Weights of a small multi-label image tagger.
Model: 8.27M parameters, 24-pixel images, arch vit, norm rmsnorm, activation swiglu, patch size [4, 4], layers 12, width 256.
Training: soap at rate 0.0023, batches of 128.
Data: trained on regions of photos with short descriptions (Visual Genome), 101725 training examples.
Rows from block 9, named by matrix and row number. Rows with one number belong to one attention dimension. Each number is 128 + 32 x the weight over the matrix's rms, rounded and kept within 0 to 255. All counts start at 0. Numbers have three digits each.
# v: attention query, key and value (stacked) (model.blocks.9.attn.qkv.weight, 768x256, the v third), inputs 86-171
# proj: attention output (model.blocks.9.attn.proj.weight, 256x256, transposed), outputs 86-171
v.175:124131183216163132131149107116054097121124175173145085112053149168114087150106171126152118165115127112143124122100130111195172195099054174137076133058099149036058128059122139081130107135107166073109206109127104177127085179115112116128085170102086111099082100
proj.175:128058159106044045124108095139134118104097140078143178092170166031024099082107122111105128142113136131187145189141112125173080173197089121154080103145093091098146098143119094117157110119143107099169097089098044141186187213175122094126123098169123093101184132
v.176:084126172091186112132153098093174138092130105119099206079124118090118142138104138172156145072079128143100082128104159166125190144119126103159100134068115146086143082155139109144110138129118189111148159123116062195089103154127208107110093186096062151085195125
proj.176:122124169137180152166103119153101129106160137108145204173137149107111121150119135041141137087196104112153147187110095060187077120174117159182156128144191079134134132118147131137120152068147097103116087134130066094128137097143037168120130132158146084142087117
v.177:121095126113080173144155096132129155167092142091111121131109084090147095153118124137166114101143106151198132155125090054098102124138168112092136127132107086127039151064119082140109098041189104141095101147125172087151152066107127149108137133204115127182152089
proj.177:118159094112114142123156174134138120165104136170093068145077163128204124093167122192090131132071154150110111138114171182056158117064124087046177151152111157114108125178112153076112120156123170155150157123166206142087076142106197184148125150105107213146134204
v.178:217102131208113126154152104102124155191099166240145132185103132131100146109144104087139107100173158045148149139152136142135103167107165089101172148199165082145124091156177170150131103097147134088127135146119126063177108101082091161133133152124171137153120096
proj.178:149077079160146184099175165184186115119091083160136153104128101110123146048128140156144117105052122093143130094099127129118116092106177105136085184083150083106087079135089120100164143084175098093097172102147206133187111167085116127129101163142098111127187180
v.179:091181121169118112153170146089176138195069078105145159150149113103114155063136111218099145110150075157113099054178203149166189140116089083251120109087125152116175112066141113152080152169130152133154148137081096126140138184186190124141115085065114099095134124
proj.179:147116169135164150140126101141105142122110162127129159142150163118133131129160121038159128143186132136142165117116164103186102110200133171168144114113183085152125154113141150118152154089152100126092124111145130131114150138104077141112154073122162086135090144
v.180:135125143156126148125158172139132130140102090085110130098124128136154131142164123114147131164130104118124137070110135130179101124147122157129091107078154121147090116125161131138145128156106141147165110150111096090103134125106113122165145138126152095169153201
proj.180:128138131135146120124167082122097137099112115115141130134147137144122099116159131118149138128155132184087138146152141100131133127113105206124132070143124153149129179097093148176096153161101111130132107124079123109096141128185092146163157113105180155148109113
v.181:134116082086085196165127157128119132140115115132156133124125157116103131184122127111151122120156149135100131152087119121136107133156145132093130111153063099148149132119126112107125137116187171143119081148080154190148122127108098152126166130168151171136106101
proj.181:126092140175135118123156142104164116124093140160114111100122122086157131098190162155165159125085094112124135134099148175104153114104148076109121116121110139113104138142156122105124143119136165132122150130119202120136104163063116143136086111126080152109130151
v.182:128171171127159163146136123091110090131159146127131135088149170116044109152111106099160171151099121131091075150099150138191127151083131133130107106109112105102123111118139136140187125119170144115180107163121095203170103116097153137176114134149126106117163102
proj.182:098092177172149062140155114117108108086126132155113140089118122070114108118162158123178196137164088100125155189095109111117102143148123122178114108156131121115126110121163107137146142105147147115105155138117146124101137160111084134143076140148137100116077127
v.183:130111177110138081159166118152160113125179103148138126052137100146158203087127142104133174130161138156124136135127183103116147190144104141133083107145115126123132091133150157179100095128056141079193241106059154226109063132085164163069086144079126123124142131
proj.183:161084131142130170120129109185104119075113146104165203168197102134077120141157141071116121083126054122136147173109090082138105117137092195186098103166168072127108152158112106156107175108151093111131102124098130101163151150197071156118122119197156080148136131
v.184:148140088106081190145100076107115182097187126037099108179157148136139078097149142049117125135154139094154161144111150131135085123130098088122151159149159117119152136193129120122141127105170083141124051194130139130140140117142111166166128161136150126163171040
proj.184:115135080134194073118076172133162101154130096184179106134111080150111129046120186205196136127077139134113158116120107140122146121076172095102118145087088187127121124112118139100128144157146128102148179141120138152138148106147131098122129154086162137132110158
v.185:074159074124157163109161097096149125099167193122141076119132132144200078146110119111100185240069094155109095171111111170135148118145099130156131129158108130073146107145123151066168147119116136148082107151148091174143082169142074114155136128113128149142052144
proj.185:110116133106109077125065118091093123136185128117130135101135094139066142122050122135152140141139144167148124127143103143146158149123101108127138138108062166115130090083145129194109104135092123117165123157116055143176167136166136072124153164096138105104132092
v.186:130096164107100129093061097130111106127125168099107152162193036146083162163112120199138096064190122143141142120189088160091109153112070103183145152072172104090131145049094119156136116090101135144156101041173139066120157159142152061129150089113111171165181118
proj.186:097129113112128136117169140142093128168147123160148120127120115138196134098132120136141100119141147101112120105083140111154080096165141161142151142092156115151114154122136114100166140112130154144085165138164180119105124118102116142114122101144139098109103167
v.187:148137119214136114159110073080119080148071165132136133124069176173114098079150112150139193129217157133186139150168108091095119090087119064160177109144051098117136150018165101113113082039198125138112098066132136128132183086115106134082028089185154097132107137
proj.187:150082098151092080093131146168151110146102132116175121072186141102082139092183160163106110126062111124167126150101138111105106165142162160105143141137123121098106116170105087028169122156165154148180194122179164147119134173146186151138134101166134128115179170
v.188:182095180146083006175167095059173150161063114131143164067125100087131112073180089109135067082212099160194117113143074137146110143126139020053099147143177127146072118186161141171090095120138161108061079092177161135136102023120151150083124132142162159131203135
proj.188:176076098162132178116165193186198081145118089147103138159123161098155154123141159137089139113076127110113147097125137126109120134124167099112116189140141102062134091141111152115154138069157101088152156117168180119142084144087118174127102204114109154164185182
v.189:107125120065150160092102102144143127126135107137127086111145144127160141180192175101196137164078119103122108138178131105123101131137120155125065127086074079115090126120112100117144155066162160179166148134155111145120084172142086106117152149099135164110119141
proj.189:085113130146104136132128093104064124113111166125135086071175122141130135101117108123150113134098095171130112161094143152125157135093102178119135097131090168137137154108150097168094137153081140181121119109116119127138127165147135093135156052143129143065135100
v.190:157067132149113097082154154140120131113053059145113205145100169127115135201133159110162113132142106116063180071089182134110125136139118138085098152095106172172111130156153153097097134122124138109110186150113096176188096088146135171135119061097147118116116125
proj.190:161120161138089163130140086129123128094109137099097150136148157106093123198149119097102126137129085110145132167152141123139129143141093156160090092211146111111131134139137132114101109073138124104140078101087109100151116141121116120136098114165070121125175118
v.191:149194101151155186062101165095137121178100127114133124120100098178109162143184143157150149122109093135120142059121147105166102125063098161152099140098133119135084154118142113121154153120109061142185062106094123136151105102109148096126126099140158103140172146
proj.191:079093122150091133105202116136137097121108134179110098066119117122212114104125134141137078131099106100118133120109156172114126154125134143118101102157112136132112143134154085146144113119122161152082135105110216097076081171100153136134118061151112140081141160
v.192:083164103137118118098123155144103126132155145177174119156141110168133168195142137116069137187077141114111136145104091156134166118117137141103151093067163156145159096136127123157144113155049172127169116140086130155147100149135111150123094148147172156154092101
proj.192:057160093174119137155136135084112103174109099121095144143075135154130116090114112135115123118133140148153085102153095124161157117138154177167087131140139111136141065125138114158181179124143109116144107104129112108145116087089127155168179134151181118191134116
v.193:159168161136089086105179164125174131180201096098101149144115135141112130120101139116090142189153127198159150140106107128148120089149138138096144136100111136138096132156118126200123144129086114147148136156192116097148125104108142159153105110130128142098124221
proj.193:087131068164142167088144116124207153112022108143132149141146057129143117164084124154057154128090154074119083164128098137119195105119202108175100193128106159136131078174147073147136062112118118117114121136144153131103165105108158071164169111096101109194110135
v.194:103128164123138132075124140159128134104173109112143055088133088184132137133153126155109138172122117136121154114128139088110111130127124123101119155132168161143122193163137149128169106098115113178105098061131090214088116154089133160135119167132149164195161178
proj.194:130128091148132125163173146131126102135090191116122177191087119162139122083103155124110092162117128173131122139149107119153155154118149179138108114158115105160136116091164123096168197120161074166102139172130108074100099121120072085152133162130185114191111093
v.195:105122124141121111101133144111133079116093115173174177108130103154089131127082135119168110177139107128099179153129149091093166143148116110095126134138089175128131131240146130165175160136114094147117115128104167183155122140134108131137130119119152149147128134
proj.195:109131157158125162128130136167156137119076172152143170163133144177151133081138145096099137151111150174104131137145100130121109169117108139150174108101094101167110086065139148083161153085131067141084152152111143122116114185106085076100146125167124145127171117
v.196:154094150191152151164170145059147155085176108087101105113111131161068074115138128130162089155135123177095124091092152147169144151126092171123124139156104129109113124159155127142132151152125101156174132198148169149161113159148139124165133121093087141154098117
proj.196:109136143137134161092123096115186073119099165168097135147116087122171155177126085148160165179114154076091115092115103112082111074106161116142169179116137131113135152085118167164132072116156114094060125136172157135111163173121120173103120103084115136136128151
v.197:168139136145114114213113130080192110130109165141150130106091078158132119059076107078138130145199163124140078143104107165114095119168101112092177132169148129173101118187168132126142169100119098106147125114090170131171151099112141134100147141170195112132120135
proj.197:132151192115166114087114128160182118094086161137106179113114136177120171160136100102068123086112152119084136130138107152088097115136081145126181132127122130137111110115126155062118109082123123123115162117106085111127127166177110087101123091159128124134123074
v.198:147150076152160193112127057113169080157107124078127151112097136129127124177163195139200121125138136080114131088123185080094141154138172169069108138162121073111085106125177098094088163073160086132170125106109097168163099108187136123145153143067101127102172118
proj.198:068099101143068187124081180137144165121134094154117108102155133102155112166172108154169103098144153084144144097147121145117130085133138107143172143197141117149160125084096153144097140143071162156135157097121160156106134114114132111150112094109112132132110102
v.199:129123122113120090130067086099140153132117111120150122101105111180086090097142108143157136099187069098109135101161179109115153108092133113115155082126116145180196145136141077171127149131158105102135112093116126164099130142103176116112122134157226120182157192
proj.199:103147121104165100155156123143175113110116156182148180156070134164137090082136105114101147147126123162148123147164070123083142158132112150148132124109112088196118070084158171094180182114151076134099113130100104104123110181145057091118125159136130139154120098
v.200:176153155162118136152133114119129128149213117113148119176114148053122117143079129134079118114162148142148103136151092212130141153120122131151170185227134124088168115178098097139150173150183161146117183179119167087112149121175148131100164183145112076098122093
proj.200:188120141087156115137060112131142130088147126101166097102146153124145188176113106147101143106110136088087156136036128093120114113113120129112142172089126132078119157137133096095078029120131135108174110154162124097117149133133164151062105109098059154059142112
v.201:132101144121096122137131085118117131102116138147138130124117082092126140138108102085115144154135101090167122205118099124093090157166158105108128126169124121130066121171151115164118067111181092151151109132156150134124131074145118152093133086152107178143075123
proj.201:089093179183125176086093162135153155133098123112107144087157150074099141154157089131099136117167158097084100139130127130125123100091125099122148168155119147130113113135117103122136117140116147105128106133098150171125130169130164110159127114161110095145113093
v.202:139129115162117090168108122110149098129113142109126182093124151129151098083151066125122101089140140101120153138152132035100142185120158126075115174159121118158183119178126098097114154152175101057060174079155241118153152130138121105105151183115149094156111078
proj.202:139095132077111123162128079136144156090138133190166111164162086061180105109116164187161145116144157125166178145129122120101116125115138099101157111150132087148189130107156122129128115155068183162086160129100153127077129193107111146145100122105067146104118154
v.203:130114131093145129094167177126155158113115102159143114143140111120194108136129104102079144149107139167109141146133050138134170165122108160156137102118137189121132137157103107137152136128089127108123141117149154134089149102115151165125123112159101177103107132
proj.203:185102123203108131134151056105063171155116129115131102145174072153134149100101124136140158167126120159104076136137191147118091146104176098109143103082134167124125171146145084171114108106161145142087145152161155093138130135107119128178157163123145107142160166
v.204:054090092103113103120120145135098164083135129129049149123091067116078152138127088185154103091120081135132174066114180156106097062088148106143110126091150147180154143066131113136086114165110133144145122108128144128128116153113156079150130089158147167118182162
proj.204:207115134129164080115180106129075078182158121136145103105108127177083133109111159119079143164108097132154129142132109111130152196136111117099080106035134098093067113149119104155149131118140123106172108160148084141161135146112109133081166160138158147121187185
v.205:117122108075119123140160110135163134144144141125129098114142148120090089119151147127073127159113106126134085110144146127137138123121128099123108107139139127159133130138120092117154168169174125102119128132118131114096114116137118108135167160132110182172155111
proj.205:152115071103105107169175097136117143093129132158126119148110121108130135136096101156142119153186075129169135119102146118089162090108169144143131117180137138143115135143157158137147160161152094129111128095138106119104157123136090135145117151084157142156109150
v.206:129121168113163087080127143179070079069112131160113149173143162063164157178182185126182100148125184067103213086159106178088118135134090111152154135045170142085186170102108136097118104143115150102112134077138049141084151236139113203122096106076091108127183075
proj.206:161081126157095135183161175186027124137174101089172092126153128176102101106142184126160098106115091158158157126116149118179110165144117151121123074122160128103147152138114101146104141185112117157196162149117131102160101052118121168135114147139145130109160149
v.207:103179100148171083138079106131098113107115157210089132167067137112215140138202142148180186122121136063113161122134150142101094068094163154081087124095125141140102082111089131118119081127127187087142149136113128177158079155139077114107097142115171129094117177
proj.207:052182132157112133098111135094106088189135067084139117148110146129105116105122185101182130163105138175129109118190100120146117149164143143144102140156125115150131096109127105169122183105127141119123118138121124122158102112116124159153159118184206134169125122
v.208:159123125148071128106148089115160164102100088106112181125127091092082135119098118169082132118164101103164131147119146134126119107113091100162166110105122123101104146124102143155126105132155084184113037203146113065134117105136094124150115072097158151143117105
proj.208:142145143151149128132117130165174143115091181125128160110131119138137127128126117141062118128108121132129116139116106107077175168126116104129115153119073126091076138114122177104156109139131120117145118113141131140103182137145107067076081134142102133133141147
v.209:104108148140148217136143183184111159122151108112136146138097146052104091152120157151134096093108078165100139080140132161149180185130170146146110153159142110138169099099087146089120171172117179166115158169123117129119157158116174079126130183094150069140166117
proj.209:215118142107140090127165090104057080141200113159118093126094126147122131155129132154111139124120097099175156130095158111163146145144111142112093069059162139079123148135135113174107101134138160154152138123137139136172109125156140209107139183102131148081159143
v.210:091120093061151088115122092137150153066084133089120125126198113114186116123204151149150054168110194118099153121132146132072175160151126061174191179127148145150133149158100128156133152066143100126075080122126135184146159166148096154148105151134139159147151091
proj.210:150098100155143142209120150146107121147111167174121140148136125151157074034134164138095126091145126179145168151137088118112146155161108148123152049152101062138157134108127145166150223121115134174159159151094134085094143130143070098099130113121133148158170149
v.211:155106123097113107199153113079126142156114081129127108121118188153141156091166112101094128138095103098138101142169117055107107101100202115044131104126145159128093178081114071146162071082048177098086123069135154190115127115132145153125122090156130123182168118
proj.211:051087164179142151088136149138173104114092124122127133127143077106150094134145138153186136168158145100117079131136154123090141088092172103131181153108137170151106136147147081164124116160130123109058153139116141151118097137091124147188128127139145078137093130
v.212:054166150174167198148121176124089135097096150115156066098115160103114107126166160106181095096093083157099103096089139150167124117140128153142101079112102125098115111126169139133132145138132169139157122147095134139093119139088102136163179187125140102170189146
proj.212:203139134106129075109145090098095089149165152117077130115082117163112174135170095126165122150139095145136138071100131152110102147130102154105126104103155129111135171104128177111141134132167123140119123105124122126147089127174122185143133164130155147116114100
v.213:147140109160133142131113095129126156189125169085097166173123100120181153126042163143186147097154120083138133119179140138090085136139143099160113143113146073117094116117152070077081091138100176133139161120136087136123122179140177144099136119117142131097092175
proj.213:130138155086137097111115145183136145140181117086176130081149163149078126135149157080080098114062142131118156133113097150153100197161052137106132131143074088116094146150046145110108125114111128117198108155110075099143106085160151073076107127178120121118153116
v.214:142134114158138153076110095106109132165150159133121158190113118122212137172124140132112097141167143116172101161129110100108131150126097126147114131155104107107147101140088173090124120155181123104119132167127165129207095155152123104081126153128140119081104072
proj.214:068166129067114134196080122122150137118108124116148170123101177126154107111108152094146092107104174116145143137137108086146115148182140164159108140192106074097181137113112129095157160136102143152132105128137147069118103137092172148084097108168107173122119094
v.215:199108133145111115127120116132137074128076121135128136109069133086153115157165114146158149138179152151114132110115154077146143159157106151104127131131153102107126124147144157112147085095142133109109170074165132174175126104104104169128144120121095089168128109
proj.215:079127132150086154122096157123166160117126116083140125121179084115146122124180152110189137143095153147086127113166142155094086122112134097148164148153116165124163120125128098127113108155095166157118143132108178108120107128127158108157086104136104137111080118
v.216:110143116112128102145137181157096109098054115072133119141106124104086110135150080134148131134141116103084126087123131139136111101159122128139163158065125138135128184131139143161143104125125127138093128157167140143101147148119096168182149066143109146156124134
proj.216:186119105119137077119169111126097121147133168107146127108149093162111154087151137148133133153095056161140127125147146150097125170119107115095119126094113139134101139147137113131137125145182114124125101131144131130125155142169075120121100160088153131119168171
v.217:107136139109176120162137105117130165059094159127101124094087121098152083128142130084142145099099099129118156111094174136100138127122123097129158111128125154122169131129136110090131103149082115108101132186157103113080137136157145125119117158128122134153122173
proj.217:166142143140116070122153113099118073150137120146120161172069120133143104130086131154172115103209134129166142121131133096116151089151115161134130064144174108116171147111124167130147148172153142175109177097094102119080095095131085206169122147143128152135120107
v.218:090108075150146190082096183179130093170072144148149134138179130121093144209142173107132143162099113074087160130128140118172081124119125231109086112106115081144156117073108095129138133154121150143142117059114168082161133206115090117170166061139081108162168129
proj.218:156095111122077128141168106141045152154147112151107075136138115158111132109140144120155121142105078167175138109138180162138136164139133143114091120154182146125121144146134168124134154138152105107116135121181151137155142120128089156129131161081191127148158160
v.219:145148143109076087135175114106162145155112144160091158110160117149156112099127101134097162130121090126171119131116155053141128155147125079063104103131112091135103117157180116125113105110125126102164099098084127173121104105086192134110097157139161158126137151
proj.219:049136128131138166136128124129191131104064124145107172140101129122137099138142133093147122145145180130097099121160114126085150116123132115153176143161118146155163073103101155125161172130086127148089136125088120124123111112125137098144128108161112093135082098
v.220:124078089151134127124145175142069094130094137092117148086160072097125079146194095147125122135143130077142161081129137103127133148136094099179156155125117186145143152100078183107174118149080057140087094105140153121097134129064115124143167110138142133172096128
proj.220:251124147105144081146153098122086157141136186118148143137140131157140111072106157120131115168110073161142157127120159140127139205143100136085145114089097095089090167133152134096140157118174152147132125169137118087119127148158085128071115188137125125097146151
v.221:088123095071146141115143129153124121119120175135122156128123121126231140188166126106105102134120140110090116119085151195187154153181128086125163126149170155110199044128091127082144117143094156181112103132121108114139142156096147175164137134090163121120134137
proj.221:201121144146134102164120100118071123136185115133123073111120141176137158108153161139095152048113101175159159125107144152132125194141079119086162040074143119100139153140123122158102122118122126121165160120150113105151121078134106156086118131116098129103189146
v.222:144157134064172181137141136112131144136151115057146095102133124177117148144150160163139121156105150128105120133144145088180122113103129142123138113092123088123120180125149133119145150126141151167109099173122079116108108146208095128156186116137110166128096191
proj.222:122183069109105117159128115121144137131135131100121133156128122102132141133165128163147105108129096150180136124132105117129183117157154164140093135197108134135147135127113165136132139169161102139144108091156134091082146115142098141102110123106133159181121124
v.223:101106179098132081121143183176084099074097091145166076105121123100183131090125113149082171161133137150160185151156084051116118129171125116133166139086153132122127139055074206210126100177038120084112191054172106139096128105139090112145142086122075154088098128
proj.223:178076133141137129101156110090126124132089167071159129140176119099112128100101160127147111179132064139087129136103176115150088111087160103117116135054077182118113130188143037151110111136167154126115090172126141147157119189121167136195117120138128102128108155
v.224:180143148116089121146124091117092133103132077162122140084094102089131102114137100104109130100152104131127155085142171125144129152140136108079074092106126092154102127132170156178157110080142074153119111141164196197129149116064094159085139158135161118136154152
proj.224:108130137132116160102146138121208123142098163131091201134098118129154090093166079116099114111112136122099119121164080129072165120152087098118138146073102148104139101136137137135155141130080163171105117126079132128090105158148106132146106138133047130130105086
v.225:128132078182127183148148149190064108070146123165145075149110082109174127141138147164146109145077088148087124054109138159123163119168168076092126081189170132158155108151132152085116196160121179137082115136096093202152134139163103100093155211160125097147133128
proj.225:241130125115110100121184101133055120149179131179112110120131158169103172114162127114155091063129117153148159100106138170111097123129082118071117006079148121126161176090108143172094139100105178186140163095108120135164101154161087145133131148114110144099149140
v.226:099125169155163181133107155165143086070127127139166053121106124119172155154083153090078158180049141096093124110147122007150068097117114150158072105064160066090090145136123108109116132123170143108117172096171107088052131133159078120139149095084112084117085159
proj.226:141140098129050144128169136112057141153174112090131083157134125089102153163117135142183081132137125158161132112127193157194081097115158157129118117199206154137161163135156179118140131196145105144117135088150138127145118092122148213172128167094164135134104126
v.227:138118164087119082126159075078143117115158111157090119077143123185109165087124135092128118121163111157144157132131141215084129156142099114113124139143139131137146120189124122120168138106106097148143116161164107178128099182105054144136097162094169080115130172
proj.227:074139131176175134139092192141168101136084131099143160198093176159161112101129151080118176119115151149077131164138106085133131162142116167150165145106108101129136113084133140127131129083137071149144146168112138082117091116130134109084134091168116157136123100
v.228:102111147089146111151124161137117135045149080117146091052117109171078095105124107116094136170115094155126153136124168083100124114126161124122074119121125174135092133095117126163167098137111090142136133116163169183131124117093136155130105105156117158144161141
proj.228:142129133142106134092146110067115084149114131133119122191082103123153116144123116124169122189142119152103095107107167129154144101065189176120129157114154149139139135142204130139152130145148086131080105143142116111125124159112163188155151162106153119127119141
v.229:106116127112132110145132134110143145108110090148151113158156117172125139073106114061093106124159137096144149132157128075080099117129151132099099143180129171132105138129101096131115134081132118111118147098146154111100103147128134100148110085096165136138153165
proj.229:098117141176147182101129129168154129146086168130134134158102115148143128133110102126118142141118133140098142159129133101159108098136143133115217128094110124160108146114152130134102151085163086115093170132123135113138104161131114111118120134137154095129185110
v.230:120139187094177133071086142147130130121113106101175084164093131145128184121141083115151131143159121129108173139189146185061107119141135154096150149175162174175162193127081153152141096145057111119111166132159131102101189158149079123122145188159126129140145172
proj.230:192116158157134064126120138115094099135155159072142155176126138164139139079104144175101148122104101139137164166130103103194127175117096157117098134052114117115093148132172051120139110085179111138141150163137132112123085173140132145154138160130152142142178108
v.231:157160167131099141112126121108183124121141118127108166115142113142173105083112099073126131116129104164178121169080178144145160118138159090040123104187133177152063116157140151168136080092104094166163098186128131109147108091085136131111108136133176140089177155
proj.231:071133180178156131114131144118188089120087120162060172129075133116147143149145084125096152048168167100113104160165090116134150108098104132125152146144113123147148050101143149123138145128087099120089134122088093146104123122111128091136160093140134120156100058
v.232:185089185137135119119162120119147170080117151161107138135143110102096082131087168093088099095158097130111125087107137143150148105141127123160110091093144138072136100087115130112134109114144133174117153130152076121106113156119135147166098089092087124117141134
proj.232:121131129184135149097118174136190064126135110088120132155102126118117108154149145099142117114132124123107137128114147105123113089149115111169118114090150171094149140140116150141095095160132105123125145097141141159134125084128170189142081116111099142133115146
v.233:135107197143119099139073100102192170123131186144166106124086182197073113153029159092116153136145152227176037202108061190115154089147111074131206087178129147106129079108107187134062094111154137120148166112080138102134107065089166167114058177134178146091092116
proj.233:023145156116170161107064161128188081087095123113123195143063186096118161152111085085085128119157175083065111124119093076171108042109139173211132161170127152140152082109090134091122138091106099120150124118110119138139113132122175110152104086185120120144098060
v.234:116143126129114142089097119135131138131157101141116160135124111113099109138155130110111156140115137115123138138121161153148123096111112175103112132119103152155129165134122117125141143119132175144134110159066099125161153156129169127129109089163151117149144103
proj.234:111159106153101110149145107120108147133100127140132108149112115165115136101110151109125119139075131175172128120134111124116149190133147156176114101141112143144117067128110129128173153111139103119117134118134106123126108129095104086104157133137186132160142136
v.235:099136148118098102155112131083147132167142162191142186125115105176109082110142098149079105099172094110196125133145120147155124091070100125108118140108095144119132118117129130106109162151148102137117110147085123091158175172111126093118078140104171147163133125
proj.235:098148104085195145155129099155147131099055161136160150139100124168125137144100142098101173175112123153096098130135125092057146158180147140160136172144115120122094075138118162080174150105137058103101099153119086080137117108101101109054135145142147097137156113
v.236:138093108146113156149091168126117110188063102162130135077103164148157155128128080143158119074167118093152171163122149081130112173129109091075115148139127107140091135138155140141092054126110099080140129124083152135144109101085091126076128139152126134074186116
proj.236:128112162106111125119140114118134180111145120119160108102186140104108133159195132117182126118112119147156159134156162182120116148108092089047151186127114133161109147150148158108104096145081152106123098123105142127128124167194154118138128118135111154089092119
v.237:186178141070083139109160117124124149153132119020157145101133233115064066086073125167085147096086162173123088196176081063176129115126126105152153179132156157147134132063141143161116107167200142139112121141135116119127149073160216133151140155179090097106104124
proj.237:111155079104116152118102116103141139089123116147152099123151084064120138149143078194124104086113140103166117155090168130128187070077189092135092171170116173157145112197172108160098080138101134124113098099161142143110160132120166127151136130080119098161114145
v.238:112116086155133188126113144137116129105073150102117117208135088099162157163143144202117047126103196101092150119107133161087117136134111114154166117129204079172172118129133120091092166184170165128119071105098083143123142170174121141138161135129127079060087142
proj.238:202132117100106093156125103170050157141187131159166065103127210126111148130122130138141076060119093120212197114131123135175104148144089142105081033166171100124130152098116130137137140156121134138188146076136119117128148119149099139111104142107128173120166130
v.239:132101134133117115159110080090150112097149135135115081075132106140110084080082145154140200145167150102165107167131136085055105102161110131148125096143144109114082123186132160120134069106160089131148129121143119109114144111087091122153126159178111123196121190
proj.239:127113180131137155071115158147164143112123160120121157138121144072127138183116108087118133138133165123061120135101109127141073106085145143123152169157128119147141127113150176055126118116127095121114127167120106143113116165151151101102114106154117112133077073
v.240:164102105105094090099168084155134127162107138131106106137113130104216161170164115153073161107113129119187116165190079111100112132116109065139171114098132110101126119068115108142128045066149122089080099135112108157131112083108151089127090127142153211119131100
proj.240:055107072147156138155122132128168167110088145088137149104162115090118089086120137132092121153162144133118086145160136116124150128126149096137113142156055132130109097169085087134139184131087147136119120153087124119112128108094149066155104119170102084162095146
v.241:130117143114129064133121129129151165143081137174139130116178105080100116131180103140143093088183128098160147113142110128143104156120125095127068130128204091140177129144109184107118105093152090133075119143076081152103122102131101077133138148149165096161134105
proj.241:166112133091146087170131126176149127113149174105178186141140179140141100099112185118115123171125089171135165127131127081112123188142083129115148129122101070098099140086125112082171149142139091125167128154056111107100119156147092107058076121147113170084112110
v.242:116171129143115156147127129174173118089105140112152134095140127086141105124130178118128130177086107167122037130122067145131121138146110086119129065145133080141145098117119188152084122140222124172180082164072137136162168063126178126114135176147114069097066131
proj.242:191124161079152116132115104127077121122148134167074119101089201094107159153118066106066099072179119111145123108091143146161143089108094112116083080143172131118156118108125167102167146114100145139166103094121104150143143174172125127126141098136107141145120067
v.243:109072145138183081190084148090137112123129052179124110148129085121111167098130108105166165118149197132099074162126098072120122146099121173128104147140099101117110120125158082101141087120069116112171205117161193125131121208165133116100122126124141149105142122
proj.243:093103186139100131090122152121144089166153107090144132173126136119144119169111168112195144193122154130091122113153127093155076118137144171141132159103193150106136164127134125127122107150128124099126144174142140138127104139110159190130126122136147167102136117
v.244:122113127138090087146158136077098153126106156124124178103145098123094123139098117124124080086146146119121099143103142161152125143126175128150162150135111117122131135134172131128175133136108090146120128125151144133114134135168149147114129094107111112182125153
proj.244:144089198165171155062119132161190119107154151142154122095152122119134128191150129140157162155140075094107115143104123106048112107113116096113151133085155159116079135133112139108118080183142093054116157136131133156108142129144105101091082113129107136097121111
v.245:135106137109153147196134196150141093224102171087181064104113173161079152158137128088097112170091120062069077072137087139177136137132163144132183159094141096109120128087111094116169168149122157094120126036134096200181116117109153130107146146136111130174143056
proj.245:165108089097134110144175107113069132109143147144123100122144069168126149123152126160201137156150079137176136112128165163095118117115126131097157104108142158137098191153149101179080133145157149139089145122163142109161114117145085179167125176086166108122117180
v.246:159091137122145161077129108130121148137170145119093115155124099113130120130150153127141112093118168062128136112085165110088146143108106141184125167093158151110156125106108056124157107154154124154123092095193129121117146158159155158120087074130078174136168107
proj.246:080118087150098145172156161150101120175138107108130151121151100163115090104159152160144109158128115156153128130143135104140152159160140124139129107177130108090116151128098134168127148176107115140143138142167169111097115055106104170134105163095163136155164167
v.247:099130137129174123066121107099151129055156117154150149113128104142195141126115171108138120119110175065129151135109090114107178136127123126129117139122097149130072093160115098110134113131119156127155138112130099068125123170116181103063084176092131117152154141
proj.247:096163145193093192140138139116093115167157065134085100157083153131125118141122123103173133114154169161128098142153145133139081119135157136134129092171166149152157105092133202147100162148114134139139155116127139125147109074112130175131158156154154141153140110
v.248:134150121179138157152143116084101097136157124131133079141084123133148190130092128111136097139136090149148132146125128140104211143152118131080139121134126108103099117135121095145120095102126155144175150119112155182159083114126139111121133103115122184087090140
proj.248:041132156148146184080109146130178149153084144159121164094152121103111127156140057106121131129159185061088116123146097134150096062121144123147139163107085129159125105146096127141093131096080144127065113117131159148147114159111183079165168118172140104145084123
v.249:098132098086182150127124156183048104128057097097144124150163104112192121161187122110072050072098189094074124123209107118177115174090140081142174147087175174120183148088079082075146142160080135130036122104118142135096149191187183098144145105133094164141136074
proj.249:174093104146124092169160105138068120155157145140161105129160090159126125059138168187165123134145072179183134128139195120096134158127121116098131078105137129103126177153136102174107145161168122126103161128145133096117110111105060143134107165105172124132170187